Rows from block 3 of the encoder of a small masked image model, named by matrix and row number. Rows with one number belong to one neuron. Each number is 128 + 24 x the weight over its row's rms, rounded and kept within 0 to 255. All counts start at 0. Numbers have three digits each.
Before each neuron's rows are labels from the 100 images, of 14848, where the neuron reaches its highest value: "patch colour" is the nearest of a few named colours to the mean colour under the peak. Only what is clearly more common there than usual is listed. The data: photos of arthropod specimens (BIOSCAN-5M). In brackets: how many of the 100.
# fc1: MLP up (encoder.blocks.3.mlp.fc1.weight, 1152x384), inputs 256-319
# fc2: MLP down (encoder.blocks.3.mlp.fc2.weight, 384x1152, transposed), outputs 256-319

patch colour: brown (49); grey (47)
fc1.313:143116108104119174136080147143136133177088134175140104121154147123168147111118117123096129094115112142169156140133129101133126148091137145124133134112143136106133137092150168133171192142092132
fc2.313:179085114143140124097109121172073134107129100119156127145139053162124106101148138127133097089152139108139130119125133132137118136112103154100138107113117072158120190134123108120098116142086144

patch colour: grey (28)
fc1.188:154116137145101123171149145152145125193113164116126165130163138154126131123088169137117121119130120121144158119153123126140093137155133138099135160123132121082132132143158148125145155095151105
fc2.188:147134132115106118163134124071180119144133119136138094151143116102134125134148128136120102145127083142115128174123161125115119131096140157152150086098106084161158076129127113130095137150152169

patch colour: brown (60); black (27)
fc1.79:104165142157147106156130115128153113102084154141146138128100163083136157108174139136093181115138123100132130046140122158102112128141147106140128158122173134124144125136116152122120091161105095
fc2.79:106100130134123150109174157110146116136141066132132138074152151122165097169117065081112134143114125130132152111113139129150128162155091132161142131159164110145123139142144169123155152099109155

patch colour: white (90)
fc1.301:131112129087114106152142118069141080101141122144135131088124138086179096105109133107098113131146133138146123113101127184179105105109102144119095131094107080133141110141127136115137113143130159
fc2.301:117118115093117164146105136182167169121120116137178155203120129118133085088116116119108118121140129139144117154126153116134137106113135168161166126138158135131121063109113072075135168132104129

patch colour: white (83)
fc1.472:146138077113109166167155138131160163142134110111118095164136132137167112120157118148113096153108106129176133090164153117106135144135104149107119150154140073183108137092152104114108136099154130
fc2.472:145122126112096111134124119128129079129138126155090143153100114157164115134173097119157144081149110164105166129146143146110101132090140113123108106151078168133135103101118115122155101153112168

patch colour: pink (99)
fc1.765:118148121130096144131140163131157144101054125109134135125119134125085115120087079103158125132132148135110123145108133107158134132121113153155117095132108167089163165124118133145164115159128117
fc2.765:136117149129171132126110089122135121148132117110089095138159102149119177156098141132092105182136134111109145102108130126124133129137128098140185177132126150111119136100105110114103143100099147

patch colour: white (67)
fc1.177:140124128151130134126118115174100118112136152141171124108081144138132147103152137165115133125106135154128119108129113156093183171110140164089134104140135096130154154110113132098118127127146112
fc2.177:158119111115109118120126152097142151175143142107104134179114168121106130128100149103153118121114111126145157143088102124110134120093182136153153189100176118179096116107121109158107115126120087

patch colour: pink (87)
fc1.613:161156164123101080147154175133135156148130119153166152166097118093108151118127092134101139163173097142126100142092129141098114186101186128131157152153142136173126124153060145143103160120132121
fc2.613:156135137137137117102122110138130117108150140141101161110112113137167109130084083106118069093144154112140151162176134177117130108126153113082101116132111153112134096140126160149169125123149139

patch colour: brown (59)
fc1.309:122094100117093145104144124121107122147110111112076161138147142137149151145131140134141173163129151106149129130081085141090138132160102119130166136135172148107112137143126139124114129161105119
fc2.309:170121115140131116090144135165126170134142131124177128127131161132075108151089109142117108116096145156121094072159120099104141128140152104094122164135118119119125127157106119129155128111145133

patch colour: pink (88)
fc1.416:106107136176137100136155113116119103068125135116117120131128187098142148175094180122141107116114141161114166120162117159125097180147106156134193088122132178112131140088115149181140125145135151
fc2.416:124130107109132157135115130124081159128163116104153178150151143135128143153134103155117146163134133114109151142158136128134150106143150137125138129114117083091161135090150140137186073124085115

patch colour: grey (32)
fc1.56:145164133139117142138120104093110173135178114103118105104139096133102172114121113103120159165106133129139122119133139110126115112134176146157174178086126124144132122130169132108117099145131123
fc2.56:120141133135152171107115125131153144125139132150161135118161116103149034113143147130145093114115120122148155128093148108084119144111175116122149116109128129133137125179124169119103181179123147

patch colour: white (67)
fc1.352:161100099158139126087133120121082165103125137161181135116122160159134124166125099154148116115142117151175099147125128117122149151124112110146104156142134118134152148158122085126137169162157107
fc2.352:089154132145113129156102144125124095145147166153140134149160138107132132148138116116144121137136133130124148105090106098164123085109140102147126126125191123134130127130123112138098070101126099

patch colour: white (68)
fc1.454:148147130145097106099112119124137152125115136156137131107142131085149130143131154108112113095138134119118095123137150132140121140152117120162164161122138121151129133148089131081127121138118159
fc2.454:145099084143158127101151136132082126119131106160150150109077156138142147115170096172119132091112107110112149121110115089136110141116146141104090073151104108132139137127174114148181123155138095

patch colour: pink (97)
fc1.348:146125131158145163131143153158098097102126139142140094126132135139147122109132150093107157147153161111088111133117127105099109168160186110148138101148111133081091120180098154133141143116131129
fc2.348:137116114133135129162104170121110129140091105149079112158167136147091136141127103136142114095157134114112123120158095152129090144133157131095152094126143178121158089111147153139123162094125094

patch colour: white (66)
fc1.639:137091130131092094156098127129062146132114164150144151110127099109152167103126120119137132132139143161118173131105147163129149121192127145138114159147082126150117128109153144104126126141118146
fc2.639:068115138137145145139121117126158111116145149152136122154131131112089118125153107088143090125134154140149141124143115179131113085117133096057145079114159104129123105135122115130116118132111128

patch colour: white (63)
fc1.460:106142143138135135113102114118192141140113103117154079100152172144172140120126116134146109101118110112129128154108145127125131172152128096102116113158089131120093098136108159152106098139113108
fc2.460:122111104163143082145108136126093087108100175131130132144143123139125124122137132109156147135161102193116131100143134124112143146151119152140128182129140089153111132133185123123145094107120135

patch colour: grey (50)
fc1.579:139131141089124144163092126090097150146159106116123161124124174151126109164122186103154140098162129117104103158162118072168096139152123128135118111127147150171116147101104175135086141114161144
fc2.579:147135148144137146125138093103112113137099132090111112132113117118118101127106121161138107109079120168126139138139165126136100118164100145128086168097064143176132161127097086136105131122137152

patch colour: white (68)
fc1.567:167106136132096184118113169108149112141096167143155120135162140112143158155109166112159097128178117120137104156097164098089124108134154122095126110139110123133187118171133129121126142118123129
fc2.567:151118134133131103132131136140131111138158123178117110181108118161154116115184135110113170125136135104126092128137130127124086108136103134126129109076114124113097155121137144087111123136144130

patch colour: grey (31)
fc1.80:087102165113159145156129151094114130128140111106143138132123089138144091104130174126097078124116135134137129144065106165101152141166086139095116159083162102151146088156119115109122148173130164
fc2.80:140109132147152142124118122137129147137101087148127140083113124108130120145127111167110130106077137185107143157140173094133142131100145131107197086126123159155159125111112143097095109100108131

patch colour: white (74)
fc1.0:137162108120146141137143146110087104093087136136125118106115096132120114116130129091105105125130122117133138113111127110124111120158165111116148111071066121125133078164154160108111130141148149
fc2.0:108096141128089133129152120126140138107128125163115095151160149122109149159163172114131157088134150134151109110128136111156172133104139138096191165156174099111077140103119137120102157136115186

patch colour: pink (94)
fc1.734:141125165147078148127150142141109148146125121113128110118138120143100138091118115168158168130152113138143138168166129113132142114135154120119088130110123127094155120123125127100124135103164085
fc2.734:111077103099180148139140128097108135128112107110142143151129100121133111170148124126117117133138133116121159097112140126153098115128129132144155123107091142106157093167141106102101113193125162

patch colour: pink (91)
fc1.422:135117139098107117138103139089132121143101122166113114121134120105094146147135115109127113136135110142120159128174127169119120132112118127150130081159064159123095144145124167132149142083148130
fc2.422:148100133128149135114089159131149104101158194084130132122139152143106099162161126158140124110123118099097105140106146114125114128094175146113135148114097108137095121080114103101086125109110142

patch colour: grey (25)
fc1.459:125120087110104093154111165113172094117146139159147117097133148138111145149134132156194114146105175124134119161120112083078114179116092146146151141112104132144128151107150121146143145103137166
fc2.459:126111098111101144118098147117098138125122107124103145146143082144127134129159110117159121119119096135145090127160125147127157150152105113127098144146097162111130126126094145116109102156131128

patch colour: white (100)
fc1.487:120181146103123094114122124168136105139155117147127116101145149152130140181128118121163148128126118175097157095138147118118142148140184124099104151127167160129121085129142133184119137124141144
fc2.487:147134141121122116125102097107115151151099151114081126129167127151098150107108112146114067118157134153149110123088147103166144112158106088128155136136107125137169194150123107110100090117123178

patch colour: pink (98)
fc1.110:125166140129103134120164091190123168122138135130138097118098115119124126096120121117118166121137154123114123115126145130163145111119184149121184128102130118143108095143153104051161155128159083
fc2.110:101120087165164125149147150111142145109088145080116149114118139121134138127185112109141140139112096102114097136156108118155121123098132102166120098101178094157149135100154130142127136114104148

patch colour: white (72)
fc1.170:187134139102149140142142084141099108144118135146146108127103123132115178096122136098084190158094171153100183092152132115116123136119145126127115136103098116145134122154186114138136117139115153
fc2.170:201074110108094143128121143150167140148104106149102144133098158109122141116129140134145132084147148079137143131100114086140114141136090141135125120138152108142115143157137077139118122133096130

patch colour: white (65)
fc1.71:148130111116132130149142116167098131093116114144139133156165127117107086130127159135136131149165087095145109137122090160167145155129088139149107152101112162140130164155130159101113135143163155
fc2.71:137154122160111119096120149119141090146118097152097136157111194118135133125151079143154171118143157061152131109121101100142122074168101110164141086145120105120135137131144055101174143123123151

patch colour: white (63)
fc1.19:132153137052140142093110159144141147154128120112145141101126148129194126127104136121144125133134143106117092123139123103164063091098141115108136131137118173091116126138118138101063121120095116
fc2.19:111126140129113106131101119153107138089138111108100124167118121133061105111121169164151138139068092114105174158140138121066157125111150109103094167148125126131102120122121189131131115124129140

patch colour: brown (40); grey (28)
fc1.516:116133137111109141130159145105086107127148135125128094135125135143115175132125097117148173102123113113128135149089117105092098113146148093132094142143120158126162131147126115136121138117130110
fc2.516:129130166132132127114132152134122100152158143147123113148151120192117145131162163106122053105128145126131122119138143121153126175100131133134127118093125153121094146100116111149113142141136079

patch colour: grey (25)
fc1.107:130175097141120161152115139128103086133134118140120136141086108131163108129113103116134148107159133101121108169155093099122064140130091112109092111148171124125141160125138155125102098140141114
fc2.107:124099124102156123093124120128150135113129148126135169111123135120114117150108092144116164147095132159156147107078108115143152116131170110108146152122116129150119155165094164102118110121129096

patch colour: brown (41); grey (39)
fc1.45:133124145124136157151179140108154110148133113124071135130114129171123145167117127074162128110103135125120136114146100144114155166141130128075133096137139157118125119105129161177106116119101092
fc2.45:116114130107130143149119125110132109117133168148130132099109160133133144111127138133077097132110124109113156137126130102154102106117135167132110158142159111136140139144094123134171128116144106

patch colour: white (87)
fc1.471:135128147099131149124127110063099116080140114152124150144102149089133141111133156146124110117096135136150111147071116139150169111152117129191157160161104108142132109130138135144100111164114112
fc2.471:084111134127141119117143152151164106106104116125135143123163139125105143143120121133143108118181110096091141123163167112139137130094163137165147135089155110131177105144122110117101127124120137

patch colour: grey (52)
fc1.38:113131107123165106117120121156124162131114134157163156099134111108138091094102111136097151146105108100132134110145105120113094137097116145117107135104118122141159136147090138130094177090113120
fc2.38:153142127139139121100109118135107089138083081101158107086141151133152184148159182153155187141126099143130105164060123130139139135151156127115134094139116100084096133100131145137142082142112118

patch colour: brown (27)
fc1.586:140130127093141115131108120150162114123129144090132134131141144129134108102115130124168111166180121106142126143149115117109120119120164111120122163142137140139140156116086143073082124127100124
fc2.586:116145097142136150086157147141074187144141143118133072157113115135104118124125163109103126111079115121078127128141160091104144142093120128093140138177093126093082152086142154147165161118071129

patch colour: white (69)
fc1.564:148136096102119125093159147131119149106125102113155162108130149101134131133161154159141100141137135128131124137163124159097153137105106105134149154115154116133125135154128137196127144131131132
fc2.564:118131144154152123141118101142148180129126156112098098137133092123089126134112067124111138080120121130162087134117145101121098140121103129138123119150133138147142136131105122114103134125132123

patch colour: grey (42)
fc1.603:132156130113127147129122111188060139116146141137126130114128141120191120128093125120124124134087151112136121135097138173145109158161153139106157111141143157093096137114127095091120159107121107
fc2.603:133145141113087116118140136143103142160138128184148135199164138124144119141146104168149115100135144165160116167132137119101151102083110100134111116126124116117136152136141163167097146101129130

patch colour: grey (61)
fc1.83:098155111070123131121119105106151132112154122123119147128169115093108136143076103136100155109076082172126107098154156135121133183102179149163150115138113118131124117165133089121123116111149140
fc2.83:125159202092108100128142081138108106092071114129165061130086109121098099137129133075150129132155157131144132139113130142106166148108116174111175120138091139150138157114158103150119135145124131