python train.py --dataset="photos of arthropod specimens (BIOSCAN-5M)" --image_size=48 --crop_scale_min=0.5 --encoder_norm="rmsnorm" --encoder_head_dim=32 --encoder_fused_qkv=false --encoder_parallel_block=false --encoder_positions="learned" --optimizer="normuon" --lr_schedule="cosine_restarts" --adamw_weight_decay_other_params=0.05
Rows from block 0 of the decoder of a small masked image model, named by matrix and row number. Rows with one number belong to one neuron. Each number is 128 + 24 x the weight over its row's rms, rounded and kept within 0 to 255. All counts start at 0. Numbers have three digits each. After the name is the row's rms in percent of the matrix's.
After each neuron's rows are labels from the 100 images, of 14848, where the neuron reaches its highest value: "responds to" is what is common among them. Only what is clearly more common there than usual is listed. The data: photos of arthropod specimens (BIOSCAN-5M).
# fc1: MLP up (decoder.0.mlp.fc1.weight, 384x128), inputs 0-63
# fc2: MLP down (decoder.0.mlp.fc2.weight, 128x384, transposed), outputs 0-63

fc1.330 115:106121151108116089136117114067141167150133133111180163123123149125098128091101127099110139114112097140137123157126151157094151162175103154094117104142156115104083094151156124113102124136091091
fc2.330 108:134129138111097168151106142156156186131134091106153102135128137087162115117110111133142127117115192118122155118122118153120131157142128092160174094158162118144118138116100146106124127105158102
responds to: order Coleoptera

fc1.196 101:113110149154083144114145169117102118150144173120131116102125132123135118141120143114170188109114108174155090124117137134156083091152134140094155101135127096098136141141078089109109112107105114
fc2.196 072:145140129131155152151122111190118159125122105135155156145112142136133173104111157153144069141117188117138108138113175145139143118130127123132119127110136116136162120151138141147151154107153152
responds to: order Lepidoptera

fc1.241 093:148172130157176117128110152113116143135115111156121117128110089127128088164114194132155127140141106115123155143104134083150097095146161129134131102136166120066140127127139145111161127073091135
fc2.241 070:127125152100090124125138133137124087137145116122127144156131169186155134106103099110094133132150090144127148145150135157084171151113103115122131149110090101159096112139142136163137162159127134
responds to: order Coleoptera

fc1.288 084:123180157145150100091121150132147128102098150145145164113085132133119145115088162131124164120158131130116111104145135129093115116149121170106138099147160158102115116103097141084122089130111167
fc2.288 045:108126145140124175141115114152119180144158125157119069136114110118085129153158095138151110176113157100092121155113097117131126138084150108142119109096134080130137101153136115111121121113176096
responds to: order Coleoptera

fc1.347 098:110152162156133110111131144143128156141129130129109126091087121163141118117096159129159110107122125141139099107130125116120126132139084111093100123107124164083132124137103138114131125135109120
fc2.347 053:137119142145114112131126132172132137127145130097141184139140134100133175127128084089088105151108096129136121141113124166128115137146150115117131171111093062158133131153139102139146156092120182
responds to: order Coleoptera

fc1.332 117:130121137106147113088084128120090135124109101100099187091136136084107105124121131131129129145133137097137140102098115126132082135121140129157165114099126165165144080138161084104124154115121119
fc2.332 084:158145102111134144148099103138131129103089163083143114132091153167099136102131150135141142137154136156132153139114148146135165129106129163100118133117139131117134156097164168150157135161172161
responds to: order Coleoptera

fc1.99 095:078109162191115125119152154123099151111148119119108151159100174132092133108157133105088151115164101072148123103093094093133135111114086100100125118122141142130117142106124138149119106110107152
fc2.99 094:099149118123152131141135145183121103143127163156109136112145125105132101137118094163121114145136108069077096133146147162132153149114167149123192128143140115150123134125115112142101176119123148
responds to: order Coleoptera

fc1.130 110:144136148118094127109135138102155182134136110130144141138112133167138113125149104100180123137140136126098107149121102109118149149097142136129118097088154169143110178100126104122128122092134129
fc2.130 133:158111102145147098108120107133119098137105133095138166115166137060127139119139138142071112096125077079155123117156150135131102124120108136083130131107145097099164123158146147125127097133133125
responds to: order Coleoptera

fc1.240 085:098148132173130108105153119119110129153114123129091152197080133120126148153145203139130116132106102083133145120065147120087117098123128155118088119126123150112133115101113143119128142163130149
fc2.240 060:093167150131112142155106158162147094127182148147119133123173104141150105126128084130102121132152129130107100139147098144155157150092126114143126149121150141160129154152141126168142168092150105
responds to: order Coleoptera

fc1.55 089:107154107143114119113136124173123128134148132123112111164143140150090115162101150113109118084137134135118116133121108127149115158107160122115129114100139144147164132126114115117155134107118113
fc2.55 125:131076114136108113137135108095137104086161141135127140133150123129152154153144111154107141156129101133164114145142138133131158134140154139127126168094131080108130091154099099137106110146120131
responds to: order Coleoptera

fc1.63 098:127133133126156110099141151115121086142110152099102145138129108198123119100147162133140155117165140118105116148126135139149123124129128109106122081128124117134112133134100147112148144127075144
fc2.63 071:096148158129137150119155111146139165115120124113122094112097174133090174130091074106130116146138122100143142125131129118113122140099135117087177139128090129142157132105157174135104131114173144
responds to: order Hemiptera

fc1.329 078:050093108104163096097129112153170128171105141113109128103147164165127112123146113142133135101125109106060092082102125108088093123117133118137134132133133135102128122117077128131149163144118159
fc2.329 110:026066094131142150143154118126104167101178136119147068154123098100096145160125138141118133161128154107110131153107146147144135135119153117150121137067117100145129143108149123126093090137142093
responds to: order Coleoptera

fc1.317 089:130125156124143098104107105137121157153120133141136112157134106122140098133156142090138178137144168137131137117189141117063119114133114106084125067128139139131122147143144093091102081129135166
fc2.317 091:125120123109134179121158148129145119148187116120133129145071145163097153135131124115097119093118165148098121131099092135173128169133105139156149176139069131149135086110138101137174142152148133
responds to: order Coleoptera

fc1.345 086:080162161132141087077121139135141105147149114129140136137127104137124086150127157151165152107109118099131158112142114118092136131145099141161168094158139134066133162131150109124120141147115127
fc2.345 050:136113098114079131166161136102112123111135139130128146143100139111167134149129073131107144136131106146112121172108164140148121138093120140119106177145089146176106098121135100143136102107146133
responds to: order Coleoptera

fc1.145 105:138120119130145118150076113141149142125152149100129124121141111177169120167103137091145155116109106166112089126185169105091091119066095126106135114099148112085139136160108124127157138118134150
fc2.145 097:143129105095086120121167098081106110151129170135132137137116095111075165132114151137106122145150142070128136211125149114148149159145127136141121133112154103131107127087134115130122100133125095
responds to: order Coleoptera

fc1.10 110:159115083174155122128160141117130133109093121111134125147126106144111163126098151128151106122105120124119146132075107142127116168114128105139129129136097110113126170102129080139150127101114121
fc2.10 111:112125199097131131126105138107124120152142154139084134097155136115129120075138167125154149109127136139115104126154129107113099074136131133152085168129130178111127070126116181115116094132132127
responds to: order Diptera

fc1.210 122:137142119111173079103144135098123138131139144110138110080109120114117116116067133105102166161116108131103101142115133146097142159144137124101117107122156125130085141167167127101124104130107108
fc2.210 077:142115169159139158072127138129164159143151126107120119147126134174159107124146133093096087136127100146129166161087158143128157095140118108136125119112111159142093114135111125137153138157152115
responds to: order Lepidoptera

fc1.82 087:140168169140147094118083128181125160126085120146153149161155144149100112157097139146120154107154117119099133144129122118081158160057102117093120131128138138096116136100122113143123153132108124
fc2.82 114:127127136125085142145123104108127135090113115199129134102119109097125137101157154161177108134102127116146108105129109150152117103151157152154143107136141061128161125156158138104131119136133108
responds to: order Coleoptera

fc1.290 101:147134170137133113110119167098123147119130140132142150160151155087097158142090140113175125123125119119151104109136142121128143135139135139097085098132180123142077109142122163125095099115093123
fc2.290 077:152143118108122149127119101101143147102122083099137081109094165093113111129138153140128160150103130131104165112134141161137131105116160124181153114170127132126142118130097122090104114169174116
responds to: order Coleoptera