A small masked image model, trained from scratch.
Model: 24.4M parameters, 48-pixel images, encoder arch vit, encoder norm rmsnorm, encoder layers 16, encoder width 384, decoder layers 4.
Training: normuon at rate 0.0035, 5300 steps.
Data: 97500 training examples, 13.9 epochs.
Rows from block 11 of the encoder of a small masked image model, named by matrix and row number. Rows with one number belong to one neuron. Each number is 128 + 32 x the weight over its row's rms, rounded and kept within 0 to 255. All counts start at 0. Numbers have three digits each.
After each neuron's rows are labels from the 100 images, of 14848, where the neuron reaches its highest value: "strongest on" is what is common among them. Only what is clearly more common there than usual is listed. The data: photos of arthropod specimens (BIOSCAN-5M). In brackets: how many of the 100, against the usual share in percent.
# fc1: MLP up (encoder.blocks.11.mlp.fc1.weight, 1152x384), inputs 0-63
# fc2: MLP down (encoder.blocks.11.mlp.fc2.weight, 384x1152, transposed), outputs 0-63

fc1.288:158055127119090166173130131141103108094154125130090119113046151164114171140106092158121124121150121202104086077082125126149139118131118097141098082079110080168096163142141022147156127146100177
fc2.288:187194135114078075103139108129100178100178121155081122159100161185147174145068127180097131154166146150173138104114134140089163203126153153130097160089134127161117138160099136110108120084110157
strongest on: order Coleoptera (37 vs 16.8)

fc1.31:025074159060084056189106160124134115091087107123119137128111126110093110154103143173118098140123105125134136084149058167145102124139131163166112147150147154136088107101082133119088159097100133
fc2.31:117088206130129109166107116142150084143064135131107093169133188108128147145082126180129139158063166117137155139164090097148112079170158106074174154117158124108149110183172096086154080122131139
strongest on: order Hemiptera (32 vs 11.3)

fc1.648:078129175098088135156119131133145153109145103091124126168143149131110133155195108111157188094134114088208051148133085176142093112102098171163079207103108057106120106073179101129153142125059111
fc2.648:145160110139160120132112104118137134146103115131125106117133101123130073093112076090100117116187112148091137110075142147146152115092142124051155103118138140181146114149137144116099097174093159
strongest on: order Hymenoptera (43 vs 20.4)

fc1.304:105098099141110169130109142075166119109137196173101145129131075097092147140186162119145121173110100170088074185092066098152100163183173130101104156126130168104108132189109066090133085144101111
fc2.304:089145087108073114140157153099142146155123080084150185150162133089192167067116143101114170096151135096127137133138161108119111072125113129054099057095078149108104141127112164106101142137156148
strongest on: order Lepidoptera (28 vs 7.3)

fc1.482:105161129127116096149093118167109044177161113164126164173121181056070126165123074080128110120179137074164105104074112140113112126163127145138100184128144148178134125126126123114109087152142137
fc2.482:126096149075130143109197127066160118103102203103114131033152066159121180133140165113134060143124088132098106117153112094189134126136166071142125109077117143097072108162193179183107104090152154
strongest on: order Coleoptera (39 vs 16.8)

fc1.180:093095167116137121129097121089103098135111125133125111094132164093071117138104189110135143135102104130069148115153112145177134147148111104128155142162149084095107113079108167136097192077121127
fc2.180:083128109134115124091113084113120095088129195126096215170082147143136117139137141109129161121106156111152185105168159097155085097173129132148159164116205101148094117161144068113135150147104126
strongest on: order Hemiptera (43 vs 11.3)

fc1.632:111125107154071123148117120129181112140096126152122118197143138129090110129094073099133136167141107143097176163105186133112214093151115180087145085183061174077124161134107134135136180133087090
fc2.632:126138142146111164071165125136136105139093094113146170159128139079130178083113112129129132068134154152116154114141140080119089167123132177133089094089163137152060117145165171127138132139134107
strongest on: order Diptera (66 vs 30.7)

fc1.560:109087162149063117133114148138120088122123204124147133145112168186095076137093137161099143129120154164097081124129157146134152144152131095103144167117139129134121128124126116157142157121103108
fc2.560:191078107145136120100181120160169157134184104113113157097120063134128220147145098105096095131101124108143137141154175090109144140128129123075128160166139123162116054113152129110106110138102154
strongest on: order Hemiptera (44 vs 11.3)

fc1.104:074214165144099094160092139147071074106063139126131120107152160159122154067092099181066103125134132152138162139122115133119149169181066193125112182114128095107137163078157138194167111117123159
fc2.104:077085152123129138061161110145107102176113181172094152138123156109103118104107176137127122123109178156145095144126072095109110073129121121116196183157125127165109144103114146131105118177149170
strongest on: order Coleoptera (37 vs 16.8)

fc1.153:143069128113145141155130125107120127108130179138178158124104114149142151113116130139188123161167173158134102158108130160109117121149137144089157144114094084129113129170165138076123127113115097
fc2.153:076079133159088142135103171149140114134104124160134136134126113109207118119126117163140193096170128081154122173170086191127130160117168064091121126043147143131121169162087141129122130082082121
strongest on: order Diptera (60 vs 30.7)

fc1.103:108192134129086077146112130118104137067079051113124112162163114079130162086175120096109137137135116147168101153055127125151165153150131169103157085174102173107084144135113146100144146149137099
fc2.103:103123103198113112088145123096176077088186120108124171132180180133142148118160187147107141122171101126084149153162102086119061114160114142159177116032089162128127123125136102150129090208171156
strongest on: order Coleoptera (37 vs 16.8)

fc1.566:134130122101129173109120177174151226171096182136141207123130177116118145079107152118098167180150127079127126122100179097115189091101133102112111129136132107124096109093084111153129145155060126
fc2.566:163119185222096069102143107169118114128144095093073154080141130146154160109134159115164134107115127097115156197185072137116161142119040158098138159068144082159136146150105151097107103154066090
strongest on: order Hemiptera (60 vs 11.3)

fc1.605:126203127165173114166147134103143133102124185143117132092128073146136102146135134147100151094137188185173134126121131090132161135105035111161166123208129117092109161102154162130113131117107129
fc2.605:099141136087115169187130218144111121126146131158115132166161149113103151104162137123113121120131142190093084134143145180144154161088169097138105075115165117106086072158096130071145125128087175
strongest on: order Diptera (60 vs 30.7)

fc1.137:196086096152120128139123126129122105117155127157132178069135128159093118112125113120116152148101151086133108100122110119084167106095088152147150139178123090164119087146115121115105145113123162
fc2.137:154117155187113135101159137176174128137104114109126129121177188115167153119130094156158126093108083108138119138115160061148143132170112110090150155103110138120148098108093125097159066162103097
strongest on: order Hemiptera (43 vs 11.3)

fc1.254:185114100080164094125175139092133127139139099068103137087109103129143104100101141079136171195117094089216190175117096097209096116177139104095111080125120155105136128081113081164176169056152136
fc2.254:180153134146160074091107067111156174156118152147118158073136079126114180131140082080118086134101125085156176152076176144100182089148127122061078101154096206114158119127136140157059085093115131
strongest on: order Hymenoptera (41 vs 20.4)

fc1.682:157135057102132120135142138063111148128109116114130109094118153166073163079135114149108125155068074121093117130143055131166104139138197139106063108129150127112147087184161127133126174093137101
fc2.682:119077131156103108126157202152160086081165096110139111160046106152120098166144129102198119133151204102144156146155120141111124158082155132119173153144134128127104178115155138097109050173155124
strongest on: order Hemiptera (28 vs 11.3)

fc1.76:133108116132103133137150116140144166118095162083109150161073138098120159094190127188129177105173166103077111165105152153091148143081120143165102111109114101135156178048139150097073153165138086
fc2.76:118152121143094174147190110146089108097131184137127169092155099157101166092156129156098107145103101199145169158142197170144177096203173148107137111139131138139105148138110179110135140157157094
strongest on: order Diptera (64 vs 30.7)

fc1.351:145150167130168098185096152168099174063134161136074139165085130136133111141108149145125105172192145148147085190169054154104081090109144121164120180188189082125184083179100070128123127123111040
fc2.351:141151182154159105154150135108143117155136114145189092116061155106187123098140131103126120098051099112158107077126127149111080152152136128100100135140149130143137150107116113084144227118200148
strongest on: order Hymenoptera (54 vs 20.4)

fc1.396:084071124128160191114155140116133138125160120185112096068129134110101113114143171122159105088153094121072119101095137091078118125096163153122171141138146140102131108158163100137091117089152065
fc2.396:118105119175122088116090118135081189135131144208150102178180097115141146147130146128088209150100167130070134209188088078139154082091177151085137110097106140127133155111082124165135176163137071
strongest on: order Diptera (74 vs 30.7)

fc1.385:114133164154170107075120133066102126187125031148114115167119122121093159147150126151039127120118167126141095165163106165164127150136117076079130080110113114085160136103159107139103104163102151
fc2.385:166172091159077161126119041134115110081153106078147162109128173169119090145104089128134081104130076145116131087158103087101135130114153154063147124090085081189129160114125154180073176116091141
strongest on: order Lepidoptera (29 vs 7.3)

fc1.652:084128130137137185159128103111168123114121097076156178153148137174103129113161194120188115163142103137154157105199117182175149158122105105119104090120124123130093129104122117140121122098119108
fc2.652:139118133072170104129145125150135159147102138143148126065146160170140158179185131225178195130175131154200149139095122168103132122111142101118164153115079067112100128142115121130139200146138131
strongest on: order Diptera (67 vs 30.7)

fc1.145:108053154145115108144144122177172104085111110122147109114126147102059200141099130141161147110163125153127146096097166155146070099077178179142148110113117104083194105092155134154141156065161195
fc2.145:174099102178110107143158158178109112146088132111134102135108137123130152171085110075138142119112143092142151077180147127144141121136112142151110162185135121112137069134144119124135128169112096
strongest on: order Hymenoptera (46 vs 20.4)

fc1.97:198126112158103132185137119119114133093114124145150132100119127104102048116116135072144118118170133122137079139106100130176198124110187131177165162087106109096125119086099105122147124105149133
fc2.97:115146106111104082134139191175148177169152126082048148128135138185089136118081122142178098078123124089156160059223145111085124129111109154113053144176086144100147117107101153100141160156077119
strongest on: order Coleoptera (44 vs 16.8)